From a checkpoint of a small self-supervised image encoder.
Model: 3.44M parameters, 32-pixel images, norm layernorm, activation gelu_tanh, patch size [2, 2].
Data: trained on regions of photos with short descriptions (Visual Genome), 101725 training examples, 24.9 epochs.
Rows from block 6, named by matrix and row number. Each number is 200 + 30 x the weight over the matrix's rms, rounded and kept within 0 to 999. All counts start at 0.
# f: depthwise 7x7 conv (model.blocks.6.mixer.f.weight, 96x1x7x7, trained with AdamW), a 7x7 kernel
f.30,196,190,202,215,204,194,197,196,180,195,198,201,180,183,203,211,256,262,255,215,200,224,219,285,270,288,219,229,197,217,253,277,254,207,197,187,183,211,209,219,177,194,200,194,213,230,217,193,208
f.31,190,178,201,223,200,194,183,182,179,202,228,212,164,175,194,195,265,316,259,204,190,211,211,269,317,281,213,215,209,192,216,241,209,194,204,199,189,195,205,188,184,201,198,193,198,220,207,191,196
f.32,222,199,195,151,195,204,236,209,201,204,148,203,185,214,231,221,238,208,237,229,227,235,216,229,177,228,212,235,227,209,230,189,217,213,227,209,182,202,154,194,197,207,222,208,211,183,222,219,217
f.33,198,204,218,210,215,203,205,220,211,225,204,230,216,212,238,230,214,174,212,222,233,218,183,165,112,156,195,219,228,202,180,141,174,209,221,219,207,214,182,213,208,212,201,206,221,214,218,210,197
f.34,211,207,207,235,220,207,220,211,186,192,208,198,183,199,232,212,223,237,222,209,224,246,224,255,261,249,229,253,219,219,240,272,238,226,230,200,177,205,227,210,184,198,205,193,214,245,206,176,200
f.35,214,211,197,188,189,216,207,208,189,161,181,162,189,211,192,166,208,289,206,167,190,191,176,269,397,274,183,189,188,171,215,250,204,175,193,201,198,191,186,183,194,201,205,205,195,181,194,207,196
f.36,188,190,201,196,212,204,170,208,200,213,176,212,204,199,228,218,172,93,168,224,229,207,195,156,35,147,203,219,209,212,217,195,225,201,208,199,189,214,217,221,180,195,199,200,208,217,213,197,212
f.37,209,203,184,202,186,195,206,194,184,181,216,175,191,192,172,170,248,344,252,177,176,190,191,263,371,282,188,182,195,185,191,216,200,182,191,196,195,189,188,182,193,201,205,202,193,206,202,196,200
f.38,191,198,206,218,208,200,191,182,187,214,226,217,195,186,197,233,273,278,279,224,198,207,231,253,262,278,234,202,190,198,219,215,217,189,188,189,189,183,179,186,186,196,195,196,196,190,189,199,199
f.39,193,207,203,223,213,200,194,204,206,198,208,195,215,208,185,181,148,147,156,173,183,207,201,209,233,206,196,198,200,220,264,321,271,229,202,182,194,218,262,221,196,195,206,195,213,257,213,196,200
f.40,185,188,208,207,205,199,196,174,189,212,219,213,226,192,192,195,228,190,167,223,225,226,226,250,151,126,185,191,195,212,229,174,176,225,222,191,194,218,212,201,205,204,189,186,204,202,207,203,202
f.41,195,191,200,213,197,204,204,191,191,211,213,206,195,191,200,218,248,263,257,216,207,212,218,263,280,272,225,211,205,224,255,275,255,221,205,202,185,209,203,205,191,191,204,190,209,216,202,208,200
f.42,192,207,197,176,192,206,185,188,203,185,164,185,202,195,171,169,138,128,132,165,167,163,179,179,211,183,176,153,170,186,196,226,209,190,176,187,210,211,230,219,211,181,191,188,203,208,200,193,180
f.43,200,205,199,215,211,189,184,206,225,224,236,235,229,222,205,200,181,169,178,204,197,163,165,127,86,116,168,161,205,193,177,133,160,205,209,208,212,211,182,206,217,211,198,206,200,163,187,200,190
f.44,200,213,209,192,204,213,208,216,235,185,158,200,223,218,213,201,126,54,126,203,218,199,203,125,91,138,195,198,212,225,198,190,206,211,210,210,213,199,209,202,208,214,200,205,207,204,201,211,202
f.45,210,203,218,259,211,198,227,201,195,209,258,218,203,207,222,217,248,290,257,220,218,256,245,247,269,256,236,239,206,213,214,237,217,216,209,214,197,190,226,190,200,210,213,208,195,246,206,203,212
f.46,197,214,206,189,210,200,209,188,200,176,169,177,197,200,184,181,169,138,159,172,184,181,194,174,193,175,186,186,226,226,218,228,220,223,221,222,221,208,229,214,232,232,211,204,214,216,203,213,209
f.47,195,204,210,201,203,205,193,206,213,180,176,184,216,206,210,192,113,48,99,192,218,209,203,159,127,153,213,203,208,209,220,246,232,211,204,195,201,211,239,209,200,196,207,205,207,221,201,202,205
f.48,181,214,198,170,195,210,189,207,232,191,168,180,216,211,195,184,112,63,106,180,204,189,192,111,86,116,185,189,206,198,174,165,177,202,207,198,206,199,203,198,207,212,211,205,203,189,195,201,209
f.49,186,190,186,256,191,196,181,179,186,214,268,211,190,180,185,214,243,300,245,209,177,197,217,219,246,226,211,198,180,213,197,220,186,204,185,198,203,195,218,204,216,199,194,196,190,234,195,207,183
f.50,203,214,192,144,202,211,208,208,193,186,125,186,198,181,172,172,171,147,162,191,170,151,151,177,167,168,167,137,177,202,203,194,197,193,181,191,197,200,166,195,208,198,194,219,217,193,205,205,192
f.51,201,209,209,233,227,204,199,201,226,232,239,238,229,210,228,245,219,189,216,238,232,245,233,175,104,153,242,249,223,224,180,132,165,226,223,212,213,194,207,195,212,206,200,210,200,215,199,215,207
f.52,218,208,191,185,180,208,213,194,185,172,191,177,187,201,190,181,237,293,249,198,184,187,198,257,337,270,185,183,199,193,207,242,201,181,192,204,206,189,198,187,213,212,207,196,188,188,194,199,206
f.53,167,163,155,148,159,177,167,210,211,198,184,193,204,196,180,179,175,169,168,184,185,264,248,239,227,237,244,251,183,180,186,188,187,189,188,200,221,207,195,204,210,206,178,183,168,163,181,189,180
f.54,221,205,197,229,210,205,214,197,202,193,223,201,189,203,195,196,215,252,228,187,192,182,185,236,267,251,191,186,198,207,252,284,256,211,191,196,195,220,227,212,190,190,196,194,208,239,214,209,204
f.55,200,207,195,179,192,202,204,217,216,193,194,193,217,218,188,168,133,141,130,175,191,177,175,132,171,137,166,174,207,200,172,201,172,188,196,190,212,205,222,204,216,209,180,207,206,226,202,198,190
f.56,204,206,210,219,219,203,195,189,229,227,240,232,224,204,172,190,193,188,194,188,174,148,166,165,185,176,152,146,179,188,216,225,227,192,173,188,215,226,246,229,214,196,211,209,209,202,209,208,206
f.57,210,208,227,213,220,215,205,204,196,214,194,218,208,192,239,236,215,179,204,241,241,247,215,189,136,178,223,232,237,232,236,224,228,232,237,209,191,201,195,202,192,220,217,213,203,215,206,205,220
f.58,186,190,186,187,196,197,186,191,198,183,179,191,205,189,184,176,141,145,140,157,177,161,164,145,180,147,164,151,182,193,174,194,181,189,193,200,203,188,196,186,199,205,183,195,180,180,184,188,193