Rows from block 6 of a small self-supervised image encoder, named by matrix and row number. Rows with one number belong to one neuron. Each number is 200 + 40 x the weight over its row's rms, rounded and kept within 0 to 999. All counts start at 0.
Before each neuron's rows are labels from the 100 images, of 14848, where the neuron reaches its highest value: "top examples" is what is common among them. Only what is clearly more common there than usual is listed. The data: regions of photos with short descriptions (Visual Genome).
# fc1: MLP up (model.blocks.6.mlp.fc1.weight, 576x96), inputs 0-95
# fc2: MLP down (model.blocks.6.mlp.fc2.weight, 96x576, transposed), outputs 0-95

top examples: text has "man"
fc1.429,196,179,161,199,187,275,283,211,203,126,212,181,249,206,139,172,233,167,216,190,149,206,191,282,99,253,254,162,194,202,163,229,193,177,180,201,154,196,207,184,222,133,237,169,200,196,256,211,173,210,226,196,244,150,180,146,154,214,252,223,217,188,219,215,143,198,202,130,225,178,210,227,212,219,200,232,133,113,208,158,122,289,207,222,144,222,264,280,130,193,242,222,192,254,217,203
fc2.429,173,191,205,155,154,202,208,294,189,226,173,207,223,198,211,222,182,247,220,212,204,235,222,209,260,192,223,244,216,196,199,239,221,224,214,217,219,244,120,275,218,219,122,186,195,207,131,166,276,256,230,198,213,254,223,200,176,160,157,174,169,277,150,202,146,188,221,182,185,224,114,205,298,179,243,201,133,204,102,205,200,240,223,131,165,191,208,208,305,287,230,190,180,187,200,235

top examples: text has "black"
fc1.345,232,263,171,173,162,211,237,177,240,238,225,126,207,175,217,191,147,136,150,179,218,211,127,216,243,180,231,118,201,217,303,205,194,180,163,300,153,186,260,152,220,216,182,133,235,198,152,225,222,218,228,143,187,211,228,168,271,182,223,187,209,172,178,241,205,243,202,152,225,111,229,220,240,225,187,259,220,210,174,196,211,343,271,215,209,217,220,199,211,226,230,177,180,201,201,179
fc2.345,168,202,111,110,290,142,244,250,171,171,173,233,178,205,152,260,241,164,196,231,173,241,180,154,114,214,184,174,217,260,204,247,162,238,143,171,190,208,172,186,224,185,223,226,185,175,195,215,226,264,180,201,176,163,159,169,232,175,181,144,230,191,215,183,135,202,174,212,236,238,194,155,128,264,252,134,116,270,218,226,141,187,183,240,209,179,203,210,142,162,175,226,232,218,279,179

top examples: text has "man"
fc1.70,206,266,250,196,147,210,151,190,255,182,210,186,142,177,188,236,170,203,230,242,156,227,225,214,186,174,251,159,225,154,342,192,192,181,202,144,160,285,178,233,192,211,193,227,198,179,191,246,231,250,204,215,230,164,272,191,228,169,215,214,217,207,100,220,258,157,215,197,249,134,176,195,162,220,209,186,184,154,188,123,271,246,211,216,160,274,212,227,287,242,214,171,217,185,153,143
fc2.70,97,243,225,236,224,169,190,184,132,238,169,234,185,234,180,181,185,283,179,175,237,279,219,188,214,198,192,167,222,200,211,215,264,195,156,183,261,220,187,189,157,225,229,227,187,163,206,183,260,181,288,190,136,159,250,138,133,206,184,196,205,273,211,191,171,229,125,221,215,129,189,225,297,228,204,251,122,173,197,210,217,132,133,200,222,173,290,217,195,241,186,245,225,195,211,181

top examples: text has "green"
fc1.179,168,212,226,182,210,207,185,261,161,199,245,120,225,225,239,228,83,246,186,198,205,187,161,194,216,181,175,164,199,256,177,158,192,128,228,210,269,158,219,170,226,214,179,173,174,233,244,249,216,173,208,186,188,229,246,251,220,205,208,48,170,230,97,204,192,178,225,196,224,228,97,240,226,192,271,200,232,160,198,189,268,190,238,202,189,241,197,163,267,201,169,196,165,256,204,176
fc2.179,192,173,205,149,149,217,229,222,244,246,187,249,115,216,254,168,252,188,262,192,243,128,191,132,135,166,314,260,177,161,155,170,200,160,188,208,193,137,174,181,197,102,262,225,200,289,179,176,213,217,166,196,204,241,201,178,222,221,189,164,205,296,181,150,241,202,146,225,191,260,262,193,251,208,225,236,225,177,219,235,172,207,212,197,245,241,189,163,210,193,258,151,200,205,221,240

top examples: text has "zebra"
fc1.193,199,261,140,172,191,211,168,182,151,192,158,260,253,166,194,135,232,279,243,257,209,132,185,145,205,211,188,260,256,165,208,219,145,157,189,223,238,202,152,98,169,240,208,285,169,203,201,194,281,245,189,184,133,240,208,270,114,185,234,169,206,245,166,202,120,234,160,147,230,185,230,241,202,193,145,174,189,248,205,156,230,193,189,226,249,250,165,228,183,207,239,201,226,189,210,184
fc2.193,265,238,202,195,219,150,222,185,201,164,227,162,289,252,194,119,224,225,226,186,207,194,183,131,191,214,195,182,114,199,277,176,228,230,232,167,286,198,202,228,192,330,229,162,151,159,174,213,209,176,144,265,162,164,167,190,207,210,147,142,199,126,208,182,203,188,201,167,276,216,163,212,180,175,225,186,218,289,189,209,200,209,162,225,147,218,114,197,157,231,265,193,222,207,153,204

top examples: text has "bus"; text has "train"
fc1.569,195,165,131,242,180,215,251,167,209,210,196,152,231,171,144,197,191,232,123,203,225,210,241,237,193,266,188,143,64,189,245,157,234,301,193,212,186,218,165,166,259,233,258,199,198,194,239,188,268,274,232,234,186,242,205,216,215,227,219,197,227,221,191,235,214,134,270,210,190,234,225,183,134,179,214,164,187,100,139,220,185,199,197,162,173,220,205,166,219,128,265,159,207,232,206,241
fc2.569,141,236,161,191,182,148,169,227,218,229,178,109,221,179,176,181,173,138,179,238,228,229,233,265,207,172,181,165,152,217,127,151,263,184,252,198,253,279,128,172,236,249,212,171,211,175,150,205,200,220,204,152,197,207,204,215,255,225,216,246,206,196,230,183,174,133,187,143,122,196,202,249,242,231,228,104,214,186,161,195,162,223,273,153,232,233,220,213,246,149,220,196,258,185,96,229

top examples: text has "tennis"
fc1.405,189,210,119,211,238,237,210,186,189,140,257,139,248,132,179,193,226,134,193,205,267,202,191,254,125,222,177,188,231,209,221,241,169,262,227,212,144,184,294,160,204,205,159,193,292,241,133,182,129,254,214,140,276,219,150,162,209,265,259,179,200,144,257,187,185,222,215,235,198,227,186,232,164,241,281,236,242,189,195,212,181,183,191,248,226,156,152,155,209,208,212,216,178,217,222,232
fc2.405,198,185,177,179,188,203,129,195,197,214,158,152,240,201,151,175,200,229,212,195,189,197,205,192,269,183,260,130,189,181,211,247,185,225,261,133,163,209,216,187,253,123,215,249,216,228,177,184,157,242,181,195,200,245,243,245,156,201,242,221,179,114,196,253,195,226,222,165,169,216,139,193,284,279,172,234,251,252,194,117,166,249,193,153,86,248,135,255,227,213,228,200,218,232,174,269

top examples: text has "bus"
fc1.553,255,205,224,255,201,241,147,192,195,215,163,206,222,186,138,210,183,117,196,203,303,233,149,174,277,212,235,135,206,195,134,149,145,167,174,193,209,225,228,153,184,186,259,175,267,174,228,274,272,199,179,185,269,175,184,147,158,222,162,265,231,227,195,239,151,170,245,188,166,268,173,174,275,218,190,158,198,171,191,153,221,215,169,156,208,140,201,212,166,172,168,257,198,164,259,263
fc2.553,125,204,133,180,193,166,229,153,189,167,251,204,180,220,162,149,182,176,239,248,267,220,201,269,169,181,148,153,240,229,173,192,198,181,208,307,177,150,220,215,209,248,195,185,167,167,155,177,177,176,220,155,232,168,133,135,209,179,240,292,225,263,163,193,231,191,284,177,172,170,254,151,139,224,272,169,208,248,254,159,244,227,198,206,209,176,203,163,239,183,204,224,198,97,171,232

top examples: text has "man"
fc1.410,211,185,222,189,186,253,201,193,169,219,201,162,88,183,148,158,138,213,217,178,181,268,153,139,242,114,147,229,213,228,247,227,176,267,149,261,88,233,215,214,252,220,176,174,201,136,212,211,184,246,175,190,121,168,161,193,180,174,217,200,183,178,207,197,156,246,227,203,259,196,143,196,121,186,180,170,202,216,127,130,223,221,187,169,152,187,190,183,191,148,181,140,153,195,135,228
fc2.410,159,198,195,217,187,170,188,207,180,222,190,148,66,188,174,235,162,267,151,221,218,201,220,259,192,185,249,192,183,179,197,243,217,194,201,214,184,239,221,184,92,197,192,202,240,218,231,254,170,264,180,155,201,132,126,189,195,158,144,194,240,280,158,197,175,188,144,264,191,183,231,243,213,213,130,259,149,171,169,215,189,127,194,263,164,267,230,224,128,213,246,226,240,250,185,241

top examples: text has "zebra"
fc1.572,167,204,191,221,238,218,176,190,219,235,141,192,189,152,210,210,195,212,110,270,207,167,211,190,274,163,218,235,339,229,241,231,253,245,189,187,117,184,194,178,193,209,228,207,167,108,219,217,234,197,265,197,195,169,175,215,228,194,230,178,176,170,206,174,169,242,199,231,207,193,188,266,241,248,193,247,163,169,157,206,190,117,83,172,228,223,190,178,189,172,153,179,255,298,222,244
fc2.572,203,177,233,231,258,150,173,223,195,249,218,237,132,122,231,241,215,215,261,196,140,172,204,212,155,225,250,126,200,190,220,292,189,239,237,180,140,181,174,205,199,222,184,208,253,185,206,146,235,197,206,187,187,116,222,195,225,99,153,205,207,189,165,212,327,218,244,164,160,202,194,188,214,224,175,191,212,206,218,221,235,269,210,243,119,284,180,169,263,206,205,251,199,273,222,188

top examples: text has "sky"
fc1.316,163,173,184,212,222,141,179,278,207,185,242,190,213,202,240,199,297,227,160,239,124,224,209,169,165,121,100,159,110,175,192,235,168,195,291,231,158,219,240,231,146,150,167,243,230,219,130,228,173,233,194,172,215,152,232,140,216,224,208,194,250,179,248,204,212,266,193,186,157,177,175,138,176,220,186,153,182,149,151,215,239,169,224,178,227,236,141,194,197,125,161,213,196,186,156,240
fc2.316,134,159,233,270,213,183,227,133,114,222,204,219,244,164,172,211,247,167,190,188,254,202,189,141,113,157,257,178,169,170,200,202,227,197,290,233,176,193,202,195,254,192,197,225,217,243,175,172,228,104,180,261,128,191,206,182,218,170,225,202,231,177,242,237,287,203,234,164,174,225,314,234,203,236,141,210,239,291,244,193,230,223,194,188,198,149,151,197,207,174,219,244,213,212,233,163

top examples: text has "black"
fc1.64,202,156,210,237,251,93,231,213,220,215,149,112,260,216,190,194,171,163,163,166,221,182,184,246,146,161,199,212,170,197,144,223,204,178,177,203,204,168,164,184,267,255,214,160,253,222,204,250,177,204,189,151,78,167,266,219,269,184,219,177,274,182,229,185,192,239,206,195,287,178,154,206,219,201,199,139,169,152,148,251,174,255,195,174,223,191,197,261,230,208,149,152,192,231,160,124
fc2.64,205,228,162,269,260,271,167,145,189,351,173,173,209,193,216,253,195,112,221,191,215,243,205,155,218,160,226,175,213,215,101,254,186,187,130,217,284,182,242,159,176,237,205,242,224,172,165,205,175,275,140,234,209,97,185,162,173,175,181,195,260,233,203,208,183,156,140,179,178,207,235,155,193,219,204,175,176,174,202,201,189,144,135,196,231,219,220,184,193,218,163,188,175,180,200,189

top examples: text has "clock"
fc1.183,308,183,207,229,117,161,206,193,274,150,207,180,243,152,227,223,251,263,218,122,67,212,218,177,213,162,140,151,184,300,190,186,197,180,217,208,195,208,199,179,167,177,171,179,183,165,217,196,243,182,274,169,142,131,203,197,212,128,248,219,193,199,186,228,142,206,197,199,210,194,190,147,183,197,240,250,148,183,228,161,164,173,184,243,177,209,127,243,199,244,197,194,148,192,260,221
fc2.183,138,161,181,248,150,190,171,189,222,182,223,266,256,196,244,249,208,200,228,153,129,195,232,195,163,198,297,188,242,197,153,252,240,177,200,240,251,201,178,283,209,90,204,227,245,256,207,198,158,176,216,190,169,207,271,175,183,180,190,148,249,186,193,163,240,222,203,146,195,188,211,151,191,232,266,229,160,233,141,168,249,184,265,180,190,295,219,170,127,261,243,211,164,170,231,213

top examples: text has "zebra"
fc1.483,178,245,130,191,168,174,132,220,164,159,184,152,170,242,250,189,203,142,196,228,179,168,228,203,220,213,170,187,209,117,189,221,192,171,246,214,179,166,216,158,213,274,136,193,189,190,187,208,238,169,208,195,116,188,203,209,142,202,231,216,175,272,185,173,146,240,186,157,97,183,192,136,195,157,173,163,276,232,198,120,263,193,217,201,186,237,348,209,202,173,132,188,200,183,230,164
fc2.483,199,187,202,237,196,235,164,234,215,187,202,264,205,156,199,183,274,176,207,230,206,246,145,129,190,187,145,127,220,140,250,207,195,169,275,180,192,166,147,171,162,158,159,165,267,157,191,147,208,44,210,199,169,225,154,186,228,149,144,250,241,179,183,137,273,208,187,222,218,163,201,233,153,187,174,157,213,242,228,242,185,222,170,278,176,227,198,207,158,218,143,216,198,272,191,210

top examples: text has "sign"
fc1.320,265,261,189,232,212,174,175,159,215,237,164,272,272,112,255,180,265,182,243,154,211,161,174,137,180,264,179,206,168,186,123,186,189,202,259,163,146,214,180,268,157,261,208,268,196,214,212,217,238,207,185,195,233,216,147,219,258,165,247,192,256,176,200,172,164,230,201,184,177,239,100,194,154,215,167,173,203,224,149,178,179,201,174,280,162,224,143,253,256,212,201,156,238,245,177,167
fc2.320,209,273,203,133,183,170,285,218,259,215,235,194,170,273,190,228,242,252,197,214,251,218,234,118,241,186,162,233,207,165,166,217,169,230,252,126,174,159,241,209,243,212,268,215,264,261,180,262,118,67,226,211,203,202,208,235,182,178,158,193,156,139,183,220,204,212,188,155,188,184,221,188,156,227,191,164,149,219,200,186,199,192,282,157,240,216,218,169,207,142,222,136,201,162,184,213

top examples: text has "man"
fc1.342,198,216,224,177,205,236,199,148,231,241,197,200,182,197,172,174,188,241,265,205,158,242,252,238,178,230,144,219,210,197,132,209,262,141,220,111,237,240,229,208,167,243,129,118,106,234,163,197,248,219,173,119,230,217,161,228,277,151,206,193,221,144,169,203,238,207,229,193,191,160,185,182,235,162,149,229,209,163,235,336,184,186,264,161,204,209,247,174,146,203,162,157,208,212,183,228
fc2.342,226,201,182,284,166,220,234,158,203,197,132,237,149,191,172,144,169,211,244,198,231,189,142,206,139,184,218,247,254,199,198,173,187,233,161,152,301,204,251,226,107,265,243,140,169,267,180,211,101,258,266,234,193,199,168,120,189,202,152,209,200,182,185,211,222,198,164,184,218,213,210,178,187,181,221,139,190,230,182,216,222,209,204,215,210,157,196,249,270,223,146,164,268,154,264,258

top examples: text has "sign"
fc1.230,184,180,168,171,180,208,262,104,192,137,205,223,196,166,204,240,216,195,332,184,132,184,174,154,201,224,203,153,149,183,150,194,222,177,203,242,133,205,233,143,174,228,231,153,214,181,173,144,298,202,265,158,195,201,213,244,183,252,216,142,158,150,130,241,221,212,169,188,166,146,178,238,219,203,230,172,215,233,223,249,209,268,221,131,248,256,166,183,182,247,170,148,193,198,251,232
fc2.230,110,148,178,181,163,184,214,153,166,191,157,203,207,158,221,152,196,216,320,220,195,223,223,157,195,191,260,185,243,265,187,198,188,118,252,304,122,315,192,246,201,203,169,196,155,172,235,189,205,216,175,179,170,204,226,196,212,240,235,162,211,158,238,180,221,213,247,206,211,132,184,282,221,253,230,226,242,225,196,204,241,230,234,180,200,201,231,144,214,213,208,153,256,281,158,206

top examples: text has "white"
fc1.258,241,185,222,262,180,157,169,164,196,164,177,229,246,196,147,193,177,185,207,122,296,169,229,160,246,161,219,190,177,213,229,228,182,186,158,260,128,213,257,192,195,198,110,157,172,176,237,177,127,253,263,222,215,211,235,175,278,184,171,241,199,197,233,256,207,209,216,212,143,218,252,177,262,252,291,229,215,206,221,246,180,217,185,280,103,267,201,213,259,211,217,206,156,192,212,222
fc2.258,240,191,129,204,205,221,239,167,126,167,253,135,223,224,172,202,211,229,214,209,175,188,176,150,169,125,152,213,173,166,180,226,149,211,153,229,188,275,194,181,222,221,226,162,192,187,251,232,146,176,226,140,144,211,209,199,211,196,209,127,181,250,161,195,187,133,260,255,163,284,245,236,154,215,125,209,222,240,199,161,158,211,99,220,105,240,164,222,190,201,178,235,134,205,273,215

top examples: text has "sheep"
fc1.14,222,219,194,197,219,207,189,225,122,187,214,171,202,163,145,152,166,226,171,276,243,181,226,216,244,170,173,197,186,247,182,235,228,200,199,249,193,208,207,174,254,153,250,245,215,156,251,178,208,158,232,193,245,234,199,172,209,180,285,131,89,290,203,166,209,165,187,142,208,174,221,208,219,131,146,191,242,331,170,267,253,233,214,218,213,209,169,116,230,239,203,207,258,182,171,179
fc2.14,198,216,129,243,227,188,247,223,209,219,187,152,212,185,216,198,183,183,195,108,200,209,216,179,214,214,231,256,195,213,294,215,182,184,226,258,205,170,234,203,252,184,249,156,164,171,213,212,235,189,236,203,231,194,150,256,244,202,125,97,177,169,219,186,109,215,194,128,235,128,187,198,158,238,214,196,248,278,270,167,153,177,209,232,288,141,143,132,192,190,141,208,254,210,227,234

top examples: text has "sky"; text has "white"
fc1.540,223,212,262,237,185,241,172,220,214,179,175,270,202,132,158,221,154,156,176,167,170,198,147,243,189,227,176,199,145,132,177,213,262,172,183,178,218,200,211,196,260,141,182,253,147,240,186,182,181,193,246,190,158,152,275,131,205,223,207,133,215,217,230,323,233,264,191,177,228,192,252,192,136,229,236,209,215,166,221,196,248,162,194,204,200,229,317,194,258,171,205,175,149,200,178,117
fc2.540,234,174,223,198,284,247,174,202,163,139,142,179,164,136,197,189,198,146,176,226,239,193,183,213,212,190,209,130,115,116,266,187,174,275,142,176,280,176,157,221,190,230,206,210,270,232,125,159,210,196,247,245,151,191,182,230,235,156,235,236,180,208,136,237,205,238,141,178,166,274,185,245,199,226,241,188,227,194,263,186,219,229,165,228,179,185,164,200,240,217,146,160,256,237,270,175

top examples: text has "horse"
fc1.532,191,212,219,253,182,187,226,193,208,144,165,206,247,197,106,208,152,240,224,184,193,248,193,222,173,157,177,220,167,140,203,180,202,236,173,200,287,244,255,162,216,289,209,223,193,255,275,170,229,224,165,187,225,217,158,188,246,202,248,177,216,216,299,181,219,265,171,185,205,196,214,134,272,60,171,210,246,142,254,248,175,157,135,262,201,199,220,225,235,198,172,192,216,211,220,217
fc2.532,143,169,159,169,153,222,229,225,195,266,187,221,146,181,268,292,126,244,175,129,143,219,293,220,156,218,126,216,196,200,139,171,212,213,182,185,168,209,226,210,220,232,245,194,211,307,262,192,205,287,204,196,197,212,185,242,235,222,120,146,186,151,199,203,154,200,197,150,208,248,248,137,155,151,196,165,187,188,209,241,191,209,188,201,185,177,133,156,180,216,152,173,225,136,234,189

top examples: text has "black"
fc1.219,206,119,187,189,169,241,238,209,159,135,256,147,187,145,182,155,175,204,214,183,214,189,133,191,114,186,165,222,211,197,240,169,250,158,170,200,165,120,192,130,232,200,212,212,236,179,185,176,254,214,171,190,191,232,150,183,190,205,156,259,175,179,221,135,228,158,118,200,170,168,215,170,102,98,230,239,226,186,161,131,215,213,216,126,200,198,242,220,198,156,144,255,176,275,162,190
fc2.219,190,193,212,133,242,223,197,272,160,127,202,186,222,232,83,223,166,171,180,191,241,241,185,209,148,150,180,210,168,188,185,262,231,190,198,271,97,119,174,143,230,213,201,243,174,188,215,228,272,193,255,238,232,211,235,187,183,227,167,191,198,162,145,170,153,191,214,193,221,204,190,213,165,214,211,139,177,188,168,161,199,228,128,121,162,196,185,181,185,231,202,101,185,136,236,118

top examples: text has "brown"; text has "horse"
fc1.504,166,213,206,220,196,196,191,228,151,153,191,198,175,233,150,258,170,201,212,243,171,193,199,204,199,179,205,184,146,149,199,213,166,145,168,219,212,224,289,46,182,216,201,290,217,205,310,195,204,231,151,209,256,291,244,141,147,193,201,178,189,174,200,193,182,200,155,165,214,217,197,160,172,105,86,243,219,184,207,247,200,178,182,273,187,228,212,221,202,205,210,258,222,190,188,194
fc2.504,171,238,185,127,117,110,225,204,177,164,187,212,278,195,177,243,203,225,181,129,121,251,210,234,215,248,138,212,137,241,221,178,207,162,238,181,232,194,184,245,222,243,267,237,206,190,189,197,230,235,198,198,251,201,206,256,180,214,205,161,139,76,185,233,156,218,138,198,243,210,237,132,219,158,211,166,163,187,228,148,187,247,138,217,220,199,155,151,186,175,154,163,264,170,209,236

top examples: text has "zebra"
fc1.141,186,208,155,157,263,209,176,174,207,194,166,219,183,237,222,188,269,184,233,251,147,204,162,229,206,146,189,218,226,229,249,294,157,167,194,214,187,201,222,190,170,156,186,170,150,129,258,143,244,182,246,178,204,163,202,195,221,106,158,173,91,235,238,214,186,258,211,224,150,166,177,226,187,248,258,203,253,169,178,204,236,159,163,147,220,313,211,177,163,194,110,204,208,226,129,181
fc2.141,165,207,241,266,224,218,246,185,184,245,187,231,159,174,249,175,183,194,198,137,188,154,199,311,219,170,217,111,211,143,264,210,232,164,236,240,208,212,177,216,152,203,184,193,156,222,240,173,205,240,257,215,211,261,220,229,204,103,139,201,221,207,157,162,212,261,185,106,185,123,235,236,233,145,144,218,119,195,183,203,218,214,272,178,162,197,139,185,200,145,192,170,149,225,150,185

top examples: text has "white"
fc1.6,211,198,168,241,239,203,218,228,222,174,156,175,222,173,244,211,257,143,165,266,271,241,195,223,169,257,150,172,180,200,259,247,144,224,223,254,118,199,224,248,218,129,265,217,198,218,256,220,214,236,161,152,257,189,245,166,218,185,153,117,202,213,218,208,206,240,160,191,187,177,167,200,187,187,242,74,167,172,164,168,192,271,202,234,187,169,250,244,230,220,180,277,144,271,200,179
fc2.6,209,207,246,250,161,167,169,231,208,186,172,207,285,174,179,222,220,156,142,212,186,261,109,213,149,172,238,203,203,283,164,240,207,227,232,228,216,182,209,191,254,201,139,142,231,239,169,189,280,231,222,279,259,276,208,245,184,209,233,162,181,209,154,129,178,179,175,208,208,248,163,174,265,172,269,203,201,223,173,167,230,228,269,148,193,165,186,116,232,221,198,201,187,135,247,273

top examples: text has "green"
fc1.304,220,167,195,238,166,161,165,226,229,179,161,199,231,237,205,192,198,215,209,256,162,217,170,214,164,144,211,80,205,221,133,154,289,185,176,189,178,308,299,200,182,233,193,188,230,184,190,222,173,127,193,165,140,209,114,204,206,183,131,161,222,222,184,172,183,207,155,150,202,220,199,140,169,171,136,202,163,172,204,214,186,240,137,233,196,286,245,182,234,183,253,256,238,166,138,206
fc2.304,237,133,211,187,237,192,206,197,175,193,205,205,172,156,149,257,240,170,153,195,197,163,191,221,169,229,207,81,208,228,179,220,206,166,211,203,221,197,179,178,219,167,198,116,222,340,225,144,236,163,205,220,154,189,119,170,224,217,213,146,197,226,136,215,181,264,105,138,181,178,221,220,256,205,186,150,151,223,185,124,192,177,266,247,174,209,200,234,192,237,170,180,122,240,245,191

top examples: text has "zebra"
fc1.480,187,219,155,148,165,193,190,164,206,195,199,223,223,202,217,239,171,201,163,238,193,183,239,237,254,165,209,233,307,229,232,215,291,254,211,179,165,171,223,227,244,221,260,197,183,136,195,221,246,161,214,191,234,179,221,197,196,206,321,185,191,283,190,243,199,234,213,134,235,141,189,280,195,202,175,208,295,186,202,165,232,184,161,155,192,305,232,168,197,211,244,258,204,286,210,246
fc2.480,216,225,229,253,192,174,171,172,204,111,170,249,259,142,230,237,276,199,233,250,194,214,206,181,180,232,252,190,143,222,242,238,196,241,239,137,228,208,278,219,184,239,197,142,210,175,238,166,138,182,213,238,158,148,127,186,180,138,224,119,147,181,218,240,217,250,206,215,188,157,215,219,185,177,177,128,179,316,244,164,176,226,178,250,145,230,210,139,215,209,192,184,158,255,259,208

top examples: text has "bus"
fc1.403,213,204,208,222,204,194,213,159,299,226,158,254,199,171,166,246,145,205,211,198,199,157,162,207,220,172,125,170,253,166,133,145,185,178,225,243,211,202,260,89,165,191,223,213,202,119,258,200,226,232,194,125,208,183,207,247,224,159,156,162,249,247,140,198,213,172,209,177,174,297,188,175,210,236,139,228,255,149,250,173,151,218,213,135,151,197,147,189,157,210,178,223,229,165,160,267
fc2.403,159,191,212,173,225,176,131,220,235,205,241,192,256,198,219,197,165,159,228,250,228,195,268,243,182,235,178,137,182,266,136,204,215,214,244,242,291,232,135,172,338,246,196,207,241,205,190,211,147,178,225,153,219,238,225,209,245,228,218,250,204,183,200,209,176,179,326,201,210,215,189,160,221,208,234,123,234,222,186,195,225,205,163,207,253,178,184,215,185,203,208,166,244,127,106,241

top examples: text has "tree"
fc1.443,236,178,254,226,231,195,232,307,191,228,289,205,209,107,133,181,222,267,221,167,224,190,212,201,161,156,179,174,168,157,107,173,199,164,179,161,242,123,155,174,186,219,125,226,167,261,196,232,181,157,176,207,172,203,206,159,270,189,253,107,219,190,179,269,215,230,265,219,170,214,150,209,150,253,182,252,199,216,222,186,208,211,243,235,225,255,214,225,165,187,207,170,210,216,149,247
fc2.443,184,200,150,138,128,122,205,195,250,251,241,190,174,151,237,220,204,151,209,146,195,151,134,180,168,184,225,200,154,275,160,173,222,226,203,250,156,138,217,162,202,111,185,230,246,209,212,131,227,102,192,167,173,242,224,170,214,219,162,199,149,195,263,141,174,215,185,93,248,262,196,126,195,232,293,219,194,211,202,214,165,211,208,185,215,201,210,209,163,192,241,229,241,166,201,228